Rows from block 4 of a small CTC audio transcriber, named by matrix and row number. Rows with one number belong to one neuron. Each number is 128 + 32 x the weight over its row's rms, rounded and kept within 0 to 255. All counts start at 0. Numbers have three digits each.
Before each neuron's rows are labels from the 100 clips, of 14848, where the neuron reaches its highest value: "strongest on" is what is common among them. Only what is clearly more common there than usual is listed. The data: short read English sentences (LibriTTS-R).
# fc1: MLP up (model.blocks.4.mlp.fc1.weight, 512x128), inputs 0-127
# fc2: MLP down (model.blocks.4.mlp.fc2.weight, 128x512, transposed), outputs 0-127

strongest on: the word "the"
fc1.199:134162093121107184116206088113110142127150102081099110039109157104129155165158137094144192111124109093113111134108105149110129182165148082098094134183111104077098136118077149163162193109194162132119141108084109160161143093146154055173125116153127149117124181153078108104120080173089148144149140126131139130103083126115150119143139076181173163154162184084144150142141103098105114064128
fc2.199:199117086141160108112115152100171165091119070153156097146142138080157106078149122126168123112114141145120116133141103185116141089091134164157170133150080088061093124131118124065110205146177104114105148134140166144124144130140192153154131107095193098148143103188158183147128045181097121127145115181113128082122158141068123169163171115163102102138098118141177149177105115086149128089093

strongest on: the word "it"
fc1.406:199197145116098134093136076101172104126171108158144185128124091138113097134094184121099143115180168111096125167165146102111108194134134108107097082149124126125127140100148144145074131063150099091108127130107132114098092112148135174088143145132148201148116162172123181122162163127069120101122059078098111135121051089087105084194107152129149138118175156125140154064166120144169116173140
fc2.406:086100123135119108147138131129019093116131142081140082126128107103102157135181115170165136151126156132128132131117130192142140075150111195119093184155121198113133088161171120163111171166157129147165155118161088114041121133121139119193106102155126135061184104079122173167129158178112167127131077113102095128155125168167149190065147165106105132120115158148147076155136114130165141128155

strongest on: voice: male
fc1.141:116149116071077139145163154120083133132116113143140142129121133139105125176099168101096121060138072162133194076112152161139097118062128176130160160146080123118142126111171116170177102143154112103133198055170151101180101159168200098105138150097162155177103130143092133103111151083171117101121089077128131190088167148127140129135093139160122117121173108130147092103124139135176093073048
fc2.141:154124063123164170177116101104200107084104150124145159099163165137150129125135129141108156168120141084102076141137136105153123169097120134099132179194158133110115134157080168103082147148156138113162143163090133165087083174150092144132058137111098143143115175107168085107093079129128105135129188165151080103152067083094152146119152151119129079162035117085142120163111172144159199100119

strongest on: the word "said"
fc1.152:163081175104098124136130112157153135135147117155174157171105149125143131186158095145103125118084146195077169094101132100113129090134125068121132100106095111074154152080176172114139148098164132131110141145109144132092087201139141164153097182086111130107092168174100163105070134066161084119074180071166083138123097121054127139152135095139084153162140183115138173181120123108117138177104
fc2.152:159127192161121095101076144151085168130183097114124125180139174182126124107114093130112143147104083172131201120101150123140183143127171154128116126128105162093168120152143165085122120114157072111052141171090121107147142126086183101130142170151177127103159185102118086138187139147162107078099124145175197086156099131127087124179169133148116157145179140105103086151138097106091072144183

strongest on: the word "you"
fc1.64:169124170114081111166119132147131103062091131095115094134174176080080145083173100146119175095126124152138139116098160095116134104159103165164105115112138090107172067193167092186113123089171099111161133193150074119063131107084186137142116141112140138205134101152115133151082164107149118149110140114137068169152131126069136115134104172086175091178151133172159125103159109152119151109070
fc2.64:063093129179087080159095101095141157142176076082168203161095127120091137122095138190119114112118116135148088070125164104146118151116117130098165111136084136213096166112117133158147152144123101141060108112171091106148086134160128163138149111125043084124149102118081093124143140101122091107182113173142162141060088201190091133140168150137157122119109146122105140123100139127144077142100

strongest on: the word "was"
fc1.341:147127127198076150150157170134144122107073057131069151139126122112135142171144122135114133099190128111100178113130151127084115154130143144180189093142105134107096114206093126125082127114145125164062113123087137085098177116140173185087171176064141161149080147198119153148154150133168185095100067078145161094103095127130133125105127120161070096100138077138158120125140120086147126158108
fc2.341:081113147069139137155093134089138133105146168103161148097180161156099185125081136125088111139113167174150053118120070121164131123154093125103130154142124081153122161098163151144123096140115155132172169110116060187116134151104118103124108092159055113146155178098051096109130091147136122168186134180107115137131085101097159147140162157086183113170134083057155143170105134186177155118138

strongest on: the word "was"
fc1.131:140133190107113082102140101191160144115098151100117139156111136179151159177165100091132164112084090077165126162101126099148125109056108088110139136089123144109143128142102171083110117213169108130133119199162153154124126130130169080151116117112141177122140041131087132182160146085119158073157110115115164172133153125029111116105109160154099133104122137144154135178143126157095133121048
fc2.131:139096129145145137158082169127113108181153076184092145102131166055113129091117118117138104116110159160084153156124094144114116162210145191130098089111097114140153120138115155098170143159046161179183099100184112113087137189162122117102144095108112064135136145137197097122102132155135146160089165111114130130099123094218124098149148113065142122172121126145124107104100151118179126081183

strongest on: the word "you"; the word "what"
fc1.72:138114083114133067127147122164148142126095114149217148128104154115114124159117123107146097149161170117200134159082106144129173161079118070144050131115117080091178105145135152114162078182122106106147134155095115124088065112156091145099178212109124212163122168161138125144121101102121113097149067139148155119077126129131181129097126138088115102092109179135142098073095133146177165158137
fc2.72:080152110171138146119061109121118110115108077162121086127086117090123144149162128141150142073119094114173171058139089117086148156135179065150086128105107170146137162109094139158151126080159158077168113137164171124175123104152114139155135117147120094144208156171110076128112095114106149092104134103128123098095130193185094063161172149113108144161166142148116109154166133222130127100190

strongest on: the word "he"
fc1.105:104177156102145168089157096154124176089172083148141138133029090113049138114115089175081101135147089149164096104123146118155148156156144136147120137143058122101128141077112142131130135142065089105108081124104165153148149178087103087157168130098145121148123182153185101131061115080141088155166118114199137139145119139114132162187147095132084170136185149181134084144126119146109093106156
fc2.105:128116125169126107147111146151148120131092182116129145150147173113160150120152128136175124158163116150134118148121095142097155106120075097100131093123139171118099142180148117087118172154128215159144175169185103126074084113147131184189120133168148108065126102195127117218144141137129165093134110089107105128138184087125211151126090131115178068085138087084079136147119153087136154065103

strongest on: the word "i"
fc1.408:179153200085140104166152133106154132200149068094114151127184090096104123217121171097205100121116099096057129069115132111092114138171129121158150102169082090078168160144084139114147181137135117155175145127111142079100151115080130136190108114148152164146124166059133132122137114168097128122151132086081128105141195091162176142112117126146116144133131120086083110089121137100122114126115
fc2.408:144173094123063094113154100169106147114120162151117137064087136153096154166092147107132160086119116122139155085192058080156188140152113164183086110092142135145153143126088153137168104072168127079069084132141138118165118175156102185139174076091090152092159098097066132095100135139090136152141136130109164157110120106114118079116186138137138180168124171174123141121061130168101157138149

strongest on: the word "he"
fc1.496:135145038152167096128208125080150096072142098175148129099149162114080136157120151137114121059100090055137168169134118146140136104156122118187151171092101098078100130141112087172184098152104097124093179131109211156126185109128151184146132115123153117162126140117141153127087112133148136061175156098093129115149159098124121140129099041092168152108144101136117140126132149126087174132142
fc2.496:118117090180194137118088158125144090110242147158111080107167083094168133143113137193116124118149115118102103143124102108115161136072062119176147075113114111133075121140101172123104094128125197115066141126126130147102087091087104116140146216128124148151146087135136157155173136107140145136111109048073110136172110150193146113184120136138107176113123143131130149109176143135098072134129

strongest on: the word "you"
fc1.151:099090167095167046111149136150213078121110108071146165113134111134106166092173081140160136172093165123128118122144091098110130137082099099113101125154144149073091106143176088102118076199141130147152138112104131120115138102172157096162197140125140114092154140162111116129159121165189107071077120107135182184164180098146126142094130106163154089100122142147143110210126115086156127138075
fc2.151:156176098170104167124087128132109092147139082160106108136137178126153095202067177137159115105143089130133130131087093166150203141117137157078141131098151092143150139167080174130135155117097122133053124067073127121095108138140082150113132055122083134126159114116137172152097126142054098116154116162096110108132103133099168131189128083084089164106128160138098109048064152169133112106142

strongest on: the word "said"
fc1.450:142108171092123128182163119144106112177087148104158167112128108140091120168144122120136109145146118128055083112123094146167125124161217109068093119191133121144114117112195098089101138114166092143144117131087177114139127186140169144138125183175134121156082107112171072169156190115157117133118142140046082105089099135100123132124187104114105088137199148153086125121169090086136116097070
fc2.450:091181171148142120051114124132171108150152127090143151146157121195106105209125153168095144092157090065156179107125107138090129103145106126163111103134103163127203138075144146167135141103135149049080093109133159168100133124171090138144152102092121165083110119089139077121103107153113121135158171149105142121207130077148082140076119114130197171097127126086171128118096163098124157164144

strongest on: the word "said"
fc1.116:109104151161129075071156167149078100130116097137127118127139069108121121134175173100109176145080118104104193171115122119133106156108117117076108159146237116136138151064081112155108127095150150058163156102120146190137103149161226148151113096121116121135105137132133102169132158103117094079152129034151114112140150132075135164169157120162137186130131135111114159127161063151134126124111
fc2.116:121189125091116130148066127107145124142107125085132125138138190131159124163157104144104092129209177105125136037100107184118113111099113135115168059140139116112134088127141092162112088161129119149162148141079104097080166118114098158160075140033179139086144172151146134077104086097064120157135131150151150127115111108128145151134174102101096110048122139179183134101127182153145132133083

strongest on: the word "said"; the word "he"
fc1.117:073152189172162144113162111140121117099094085155081144130122095119121151110098191158088181097113132176123101125119071143152077074131096166091116109144210102113099104070097124137129135091123096113181122110115177168150150115138102101119097132143163184166118103114168150183099173099115109138199156134134123090140097123080122158177141133130111105140211140102150163156160092173057090112108
fc2.117:112150166148076137165102137143074075170141090127118166109090164180176129092146179094067176161154166180116198163155098113079121161143085147135108107121099116104178080103136144118139152130133149097147109122096099135098158140076079180167092083121081154078063149184144115131095066162137135137116124142110138208145138178121148161160173129114177157137096143118111115095136126184134147103114

strongest on: the word "i"
fc1.486:159162114143138104146131116123101145114135063112147150099092061122135140086077142121100165105157121116168184111180094150153119067135142116142121145091127126102126157087167107118119100188136039162070167198147136150096140086156128104154068158112146168101127150097129165103131130140100183121180164095115183091126139144078136162096091148150160159152115144085143215087133199125095110093096
fc2.486:123134168133062088079127138143082078118154130070074135116160140095155095178109129107139133100137131101126135173144154128134083162197112111109111077120123127159147086177099102134141126194126151148134093081155096161178120154100119185104139148061145123109151126122115185103131148173136182101105086106109051134191138097187051140141130130151144168113128142163096103186152100153155155068087

strongest on: voice: male
fc1.231:151078101136130160161130118113143092157112127123117138152169114059098169094049113193118134109120170165114135126150126180087169086116116193154112149181152151177120114131109084136161154184068072140111141133163123196148137085100089153160111129124144118133121135172120110066079138113141136103120195136134176075090114155145118129103095140045081120195171112111134102125126067140150099114164
fc2.231:109121090093129154068095122174166144128111082072176146054077082151098085088168145133079152123156083145163146104128121136111123144183150113245151177097097106137088194175152157137183123127146123104169102110092112117159125100123082137074132139096149113127108171128133106122099077170110142149138086136129068120107082109098095140082071134134157161112109145086110121177135103094132112140151

strongest on: the word "he"; the word "and"
fc1.240:144116135204154135134123141157167141147169114100085207135174154105090100155053114127115118128182126116124101190128125134151134102112105106160180133159150136114111133110127153130071127117128086152075172091113171123097158152095124192085170135119121146169123095133123100139083136150117168098153055123126185143098060128177135112146165118133134171186062121094124114046119117124137068100061
fc2.240:112177143097144141099082136119079080091098099139076082111149125111110105133105139140098092088041166154147146100086118125147111101133148105110083173164174114090181094151124103122156101156128068146135112171182074127116083117166142026132091108126124109130114123159135130144154102145165115135119115161121050070180126063110117176089087109140075105146184126116125142159161137075154148139171

strongest on: the word "the"
fc1.249:099140156178167128138124145121104169117118214104146149084082142096155110119120101148076109109106141142131118152065141107086172133143087164100124143086099153091098103153154158064140142114109116076092173115114193140074132124120095156095136091142137171151092110181153201068094133171104156102169092110178206140162148127159168179116165119151163097116147107122084137166124097148081137077094
fc2.249:086077139115136083207167127119161106132138098147137165154107184117111123135128141132092110107127165107169136117120138152097103095161115111173150140117156125203085114128106085172152137095161123127160094134206193141194127178076169084090131137081050137148130193149088117161167106113108150140116181192121144112143126144140162103075129099205089163111147177139165165134152153108112135151143

strongest on: the word "and"
fc1.285:128074153150160135064138144137130127144187101121203129132146143118091140113073121143100131133102159151169175117092105139128177181125086207156090061068100145122172179072140100156156152164116139088117088157104119141174178168119186159126113094081072095129157110192126092186159142107153068122093126149086103126140091080129147112085087140111156107163158127083111139091131139146125139109113
fc2.285:142193127101143166123095116144159097106078145094121174142118184086153071144131136115144119137156138133075051122114164123118077121091136071158126186151174084100098096181142160108133126108131139127113169067198126117098090132119133128124109121142157182120100135080102171033116098185106196114156103133126160179115177176132087145154156151106138142161140157113167146156117148095153063134163

strongest on: the word "he"
fc1.275:150175150129164161060158133115092143118116110120070153148085159105140060151148147114112109104120161150069118151158177163066104155100177186138111078169123104145137126075104154096161071112169080122111188119115133171075147100141097088234141106115157130131099155145151152091141157109081154130117155161095101143139136087108118123069092112105140151110167161196139129145124127156086162082151
fc2.275:173081116115131132154110103093164113162180154124190115120153120108125156129127102165161177079125125140121142116084121149166148097207172100115139113111115127099163080139125091086142197160100154110111080103135066105137139153107137138119115101154138093153197105092084152183169097163106060095136178074139143129140141171186128095218092147143079111150125100113133121061115112065126155149101

strongest on: the word "be"
fc1.182:110193177133177200091148184094162149088131138109126138194157189119091113151127107104045112126177133123191128118134098114118155110114138156114157133139128144132154190121108106114132113077193130137128119126123142116177061094157134151103122073134130183102127109076098137099091131111093183132098105076090117143079154144108122107174081193099117138120184148121095184099111097097175120082127
fc2.182:150082103150101063128138101112124053149121088101180088078137047093102121137139108152154119118148151131122166146158145115138143083098081090126120201143178140103099088117125186131139175167152094152156123159116077100118118085072184101093125149139053106127163104187101080152132156128153095115155141150180152120148078075119139132117156066147131105099130135077143091144141172112088066121140

strongest on: the word "the"
fc1.349:130130140106120157107160137164169167118062154154077160127098088116132133114148175128114129168186137153137120029097160194128136133110120148108118135138114057095154120106142162149118126119137131193117158131116096101129182112128157113143101053125125130085150095130129099095128141109163192164178106167155145130104114089129179122073155177113081154187073150129144161115116059082118145037107
fc2.349:143125106078118115119157109159160196148144103144147096130185106067137140128103118108135138133117094105094104169083106106055171083188149151146130104094097144154131075128141166091103107127143072128171083110118149148123122091126138125085199193159135128140063161108128127165139055132145078161130112127090103136091162161133148063174101111169102158124207076153149084094112152135157089146180

strongest on: voice: male
fc1.495:138158078120180107113145136146140129152101095151221129111143172080086093199153109132114102108108120094079165110101130123161150167069129119093072141161153077133101124124123149149077101137152134170144094071149164099124144055075129097210136211105135125170144129110107104087129127170153126127142143125167163140131176122091170151075092123140108156108146084087120126077147178116164139182117
fc2.495:149169197155121198146145082113135121117142117115064126121102139158149135088168098098162138114150185199155114138147112065095105092117131131146149096097170133143164131155108052101172165041118111139124124130086082139119126133190108127121149064136053131126072096140097140206058136096103120144118160166128106152169127107148105152121111167112128120111132176089145116178102121086095116086141

strongest on: voice: male
fc1.31:078086137143136160093154135152249103156122106084131160179173109124117134170121124116112151124111084096155126189140165170190142084090134128118069117126110141113171134147112084173092124120114106152171146097185125108122077170186120105059133141136093128134150101093129160119144165140119110088110160158143140096125097104149098069126201193123156160145097077102131121105075150146127097092081
fc2.31:145139068117110093158150124062069162144155149162108079126119142100142119105105113107159114096078115130129134112137086119043146117059116125121162163182143084128113140140139164112132152163119146142120105125090111121130163092122102151122114131152171148127162171153084133121143129149153182106106093105187122181114189188156096168144091048081039084137173134116173144098188074126141162180133

strongest on: the word "i"
fc1.510:124126025093144115082144114134131141106112110152191122132137157141095148201135062113129135186176060108123168171093131153171168161109074163158151093120140154096155115095118171136164148106121041125116136146126117154122118120134135111156126149131118107153127142130150183070144074180145136123172094117071176062090116146138166070116092114130130182158151134078107154152102115146075161143091
fc2.510:058161149156105158123143123060147027128170156160087110132154079097146101113097138147123093040158182170114097093117102085135100084087142098064119096098180120098131134136129133139169151118123119108131133144184167113176108112144163088120114140146145149083131113148136139129106162147153178151128075139151122150148113065107133163201170144105144164100182137205163094103128117084118125097131

strongest on: the word "and"
fc1.494:146113113145147121174098097152186115123154132087150213137120115098123137146138140151114137139096124088128164088135221162116057175161093119083146157182106144131085129072144172201128101143147147115166144071074107174163144168095196143129150177122096122085126121130087079171106123094102111134114081164158105091119119165163152150152128084100131122108176131112077108116086106107102151114060
fc2.494:088144162153123120137080157126093131203084194166105125145182074140095132126123133178135096081141167150122131168100057089109140109112156144151140062141145154099168153176098129075111135140079111177077126168186117119099132121131103089180114130126111179158118150142138147111116149191171136125133186031126117154176090083092120130086129090111123105107136105192148150151155144172106114139156

strongest on: the word "said"
fc1.211:167107142159111141138182137130145070092148066098189174148138154122119117128128127157089127130116180102107155128110154151134107090131142084150146144061106168118107143080131148075191131144117102154061133129094130110175076110151147102107130217130179142100084155102118123100116082151177101064164128081115140120203108073174117164145113121149159137090156133136118079181187089106079115170136
fc2.211:103105155183170158150149142141117186073124095210200093202093146143145086111090155186102124133098087107088176074102127149150104109095163130156094134125114103096156119161073121143139072117153133132069152149098117115105141160150079147129124129144083094120126102121056077172174120125116098141129148105181093077152164105130140125145125102107118131131201166062113146152110126069115152151104

strongest on: the word "and"
fc1.465:170124118082124167154140123155199079144150128140171089094179127107127119141194117079126080130060136120175120152131159160066057123133105128128103125160110093087100143139137138173186099180141112122144104166109144131160151217131155111131090139084110135160117127105074092130040122146123133080118041149115120133114160152127130121214105131116109103071140164156151102116112129156157160162115
fc2.465:091130134130140120142087154134178093117099137122146129122163153159141188145138079106150144107101131123213166126090122107160114162218123101112157114163178190114145162199123110086140103129146153095203092094176156105130167122128165112185143148129123170095138150118135070123114080154115069126183090118098148133185159209137124069182118161173128138129166118144089150140079147152126130125090

strongest on: the word "but"
fc1.9:124203096133138086104174111163133136163099143098119151125103109125087079117177164075107128153073148066130135172123132050136101136085152123129125195109158131135092091122157103190124128088137112148202204069079158147135112105133143083106113168149132160133106130077080097125107183120146036114149104129145133128095179131125147119089171180147081137137120171120167123117128127140142173171151
fc2.9:121154120128053101100091180156125105124121100116091145139217124145134095116178071113071153163165191101135130113071115167160139125115116082136166161063177140147092090110164181130147132117139166103126114130158138145148157109186129173160117130079164166136121094126147080160131127126085129126186133059112093074088097054108119157158177130066114144097095109119142114131174132136143091172109

strongest on: the word "you"
fc1.274:133147135134098127129180085113115111134076139117119059114110155073093085171081100170114118119199130111129121107138141092102105103196109157161107122134144106143114133206160099186101174101111138129121141161139059110116237169138149169116122121118110063159094171149149132118089161090135182130125115166158103158152114147113111173148058136136094156173107181147129098100156099156088140094076
fc2.274:103100130134106099117107078129137162173124118125127138116197065087110095103162033116183106143142129095135158094124110139081111097141133132095152100115074133130103200093153159131168129086135084144146094077153070142150110189131100161124127065134121138149059146131153146123083132077144040090103132127113124077088128163186089105117097091145115146130085150135068136129137067157113090137099

strongest on: the word "well"; the word "now"
fc1.188:096141118008119135127137056060122099117152160149146142159136142121118179142136150142180130116126180062142084166113106139115191099135116150156145075092119133075116162131172154122160097154162119093048051169133124111095120113123131167157151194092097120112107096113148101165174119092100144141149126143142111146135123127116166160123163152125085122107152147141143072176159077139089197132124
fc2.188:106125124117096154148153172163128119169113076116181064082111152167103147095122150073138109122122093068169171142089165107119113134123101121088136160156144121103147113118179125142089102111146187152147081180103101117131079114129132143120120113203093170132161173089113197191154153200109176121131117103148138186100092151182164100111124094124059088104120187141152151066137112128074117124107

strongest on: voice: male
fc1.209:150171137144145171154099126146154106132168096086135071165153138097101149099145080190097154064153141170085149157173159131133123180081076131129131051136123133089123111126093134136078179200143154104104095117148171128130150123121186136077177185069123123133138103121100137100080199139169112138118128110130167124116164104093136090162189136116109141116113145043123087158131066121115147085132
fc2.209:176061113102023146135136121115164120090118126115166150072139139135144164153108125117122126213155131166166118096096106102187149160117136094145091145097137127148202113151101124081117102066100153151141162094092074117073123119086116089145105159140082084102119195138155152135171121116133102114105115148143086095160109172151189147050069140175135082114133130150160144116131110148168137117155

strongest on: the word "it"; the word "is"
fc1.1:160138118179175131158152087100239152084198155080145157146127100122137136128113110110085100147121106119163094094156135135145138193073098123139102109141152095180093105124126095129105130141149109105130110049077149148164038098140146104166138141136177145146094175164124132146135141147155119134128071165137072067095114147124124095077126135098158191100168169154167113140138062102101140125133
fc2.1:061130134085118085053135157131138085170074112171119131107119123140145102171187104133136132096177106130116176205135164182080135100138155108117134180131176159119135098133185136125129123121189146148097168137133104130062151136154155192159061081179105104149112109053137155114141157105147154122095182102102156125168119126130132128134103140189098098144137140069130121107117162120194069148124

strongest on: the word "it"; the word "is"
fc1.373:126130111166124091168166104130176139096153129217131097145134095136154140136113136174098154140147133107217156159149119132168110154134132155153081085145105140078077120079077153120196090117043130093109157173184140144123151159167094074116105159146105161148074091158101114121117118099129064104041121111161140098103126174105176096091132122144169147129129130138109102078075137110136141143174
fc2.373:128069104088106130087147108094129098165087101111119159128185144127122157156108124135143097099131135138136155119150097106029146113089143142117076123144117124182120176187141134153076116108148133134097130105189112112191106133178143182162163113111087079130228134134106130072101125108104102167153092101088144113155114099132101119148149105161161140128115114160204188105180123196149091082168

strongest on: the word "the"; the word "was"
fc1.347:088186096114118196170173132091131125183130145141143151102091143069152103183121143064168148116108108113107131132063089133151129113160114117141133115147082146153162157132125115147093161126168067113151104111092173170159168127119110182111132121147087157070136134112132086102164113156046147149110115163108133096182116157162173104069168135124106185188158150090124091098154142085090059093108
fc2.347:163180124165196121031073125166157152076099142157100185177111179107165132116133179146080123069122150135098160167185181153106131147140139087170099186129160098125129145114105152164216112130126123110131174154139137119128077180132131098173134134098110112206136135162125093143163136121154103071130152132134122168126148122068165160144143098111107134110130114136115185175125128106159112124177

strongest on: the word "well"
fc1.204:144131148168125117151119148165142151124208115223139136141101181119135134146099123154106176163097102159111117093148119160121166120145134135110146135116178167052183182137107090116161157191074089167104098121077144084141106088085167123062105087158111089096066159121143117149074138059127126119173168098086126138152067090150152126101142170120115071096132142169119109134143084125118155108134
fc2.204:107169185131113108142146145055053194171119136136137153069132095109175129149145111138152097141052167114134061129131176086134104176131105123150125158162149144136151106111100109177152182093140142102167146076146124205128182158179139131193170164125140156125117143094105133116080116102169130140131137123138137117111180121120105122126075161144143128064146120147126158189171117154090112134214

strongest on: the word "he"
fc1.280:113128108166157117126159192118195149124179124080114139060189084103094152112146115125041064105122101086159132127088153220097102165147100093150147103126120061096127169143121142134135167101109157135116129117110070135171192162178147139111161127166141159090121170110121177130123193138130123132120106136078121134143146090110134163175167059101113153135149108161090103074117122130112107091140
fc2.280:190150077112169108093121088187107086123153140190154105131084115095146112104161160126157155113074168091123115116070115114120186183117122182111082171168144106147093125129103144165083072143127156124148118133145131116094095120124138068127110125129139159099157086132093066158201095137164110132170137147117070178120125101125142146122122149184093097192127082142062072128166146113152058130110

strongest on: the word "have"
fc1.356:126187057082152123096070157145130131161096144160120101107119171151071118085122144138086124157127090147166120164074146096095184140146145124127077135145151157087141195128098105154140128104079064109091120085089151086093161153131082179153136108148098223132091208151114185117119120179118106148160118145108146177213100103080110136122131138127157124158133100125164150144112132086138108124121
fc2.356:095164139164108105153201183147141156103148111080137097132156136134193096169130137144171114100164180169080101120165131185154111110108163169122176185155130089220119056141120145125135170157123156103146140203123139139132172131083164077131121131158126101158152127154145093170130156066106147129129119111148106151050151157172151085081109134140074133069105117163141146110141095111128130096164

strongest on: the word "it"; the word "is"; the word "was"
fc1.508:193204125181155092136116046146164077135163173116114156135086119093133133106144086140116110147062152134184148156111097175132154082121138107130185172104132166077137205137107116097137118150117103098148091144129174162109102138069063149134124100097151103154135118122134115174067152148132112129145128143102075131111068065122113170131100079153181092150084182130173155131164121123096143127125
fc2.508:150154110143078170145090082099157133064079151124116107086111146107098144154066121137165132105104105165169106099140103122095130135134171199092113107111158148121121125080090104117084150131157160144132153187061149181108120138109090043090144163117120148089115100088129122117083077083110104200093114150152114157192057085120159129137115168095095113139143091146149148146133184170083152131172

strongest on: the word "the"
fc1.337:097160150125114110130102159144156152052174092087108069109155130162107128136181112159114076122116164164109149135142133119128133177164197153144185148095122148130155153106133095123135159135186140053158118165162084169179097146200135090093131069103097198139057109065092143101118137083116136097153134083166081097126171157110151127142110120157146098108143116098085112111180119072117134153108
fc2.337:207098147102106072164129129101094086179074160115106176138115131124099148090137149072140163143153122112166123114178106111111135122146112119117103153082098156184129168176116165142116073111128108117087101143145139102070223122055118192135147147186108091116164150122132153156145152108140099158135111137090184109122100099129147147120141157169152166118143153170209151138144130163092074060097

strongest on: the word "was"
fc1.217:083146160145104140124119096062130171084108116072120161119128124093077106142135073116154100154093198122102171122118117102163179080149168174118113108122168138135161114177091051153155106096124130193154116194098134160137159107139180114201136107088121117160162158067126112078179134140113139081124119085149102086140106096126110147046118127172148087157136132166159156141100147148134109119188
fc2.217:112159095126155176136110142119104172186184198184140131085162142132128081142096121112123163157082122100112144112149080061104182196053127147188132098164109140076172159131075085132113169098085078111102102156151125145125108115112117118108154152130138165167160128102134136136137116101083112176103133121075131092138114184114108147213086161102097161090154089185123159138162142123164111114148

strongest on: the word "and"
fc1.100:136118114106134101161166143101083107177110104170059195124148147097105067132172102155052092076147114143190196147176113147099136156118136113122131150111141111129161208111146173112104140115094130125117074112068134115148132133158151172122128122115204100158131179139079082152128168106090183144130104117094104144087125127108105135084137090122189165095122142206133127113105149079118142095172
fc2.100:218112098119195087165057081099094123165131132161182198147183126144101113103094110122139129149151138139181151121152130099120105154130091085165115153157096117121139147102143155145155076188163087107058104067162114087119177100139138110099120089131153112134192084139094110140121094154187100134139131111158166124090133169094174194117121196138154131122167105104116148124119139176121111115167

strongest on: the word "the"; the word "with"; the word "for"
fc1.266:114194074104129088190116162185134133157123117091163153156134136092181170028160131116171147098116163163126119176173149135146160105069129116179088127185092096094092112132184184129134128071077063172172138144102096133073142124154130137110125144121128144072134123129097125077089146143121180159160096095110043156125093162157114105128137115153154125124141150127140106143090110125143095122104
fc2.266:109105087111171153050093129137134153104145162145142095223179108143078136152126106149156068110205126093123116112099113118106099127117045113086178143080114104136102135089136101106133117131121178143131078131070104123098174161189156089149161136172089131089099068105180152124110094120137139165086146165148116081094078143139118154091072120152116120112113119130160167174158122141174118088105

strongest on: the word "be"
fc1.335:166147197146138097105165159063094142136136129164148149106082163067144130145100112072096126150148095129128103128140144124140140118119128105092090120170161087129148137168163065103147128132079145161143158121132099142083108121154084141140131165152098093091162185119099085128091165152133130081100162168111093133140107172180169048155142148175163121119134097091026137126186120146208073110150
fc2.335:176136125197138120177131123134108130139157135183131072123102127123115136104105177118129164159128106132113108054162066134073115061120105158079113100117124123175135108136100150137174108123101085092166127152127151157039045158090169123100212158101119060109146106079108139120148128123211191128165092158082106135162130135141121139107116115084108132087159128143106117169167117128129094117090

strongest on: the word "was"; the word "it"
fc1.175:138154149151166174150175098118159134050144119111115129151203149125097119114112149087121088092127131142133186115113092149153152108116162119176131101137136142120145162119092083146167084104098048139199097148162161121142133145053145149211120081181132124147181114176119136075108130131086184086131113112152111116133075113154122095041170123116162137135082099168115135087094125130101086151162
fc2.175:120167052088131159132095130125114098137070162172178101120152106171148099139116149134151100155144143182137168179166081122148139143082139117170161103114115102123069086137122126101108172096139128095106114140110135148197114114115167146063121160114175144116122090058130136109183175154071104197127131114082104098165078111126149191134168197152090090161167145146155150140148148126123154142208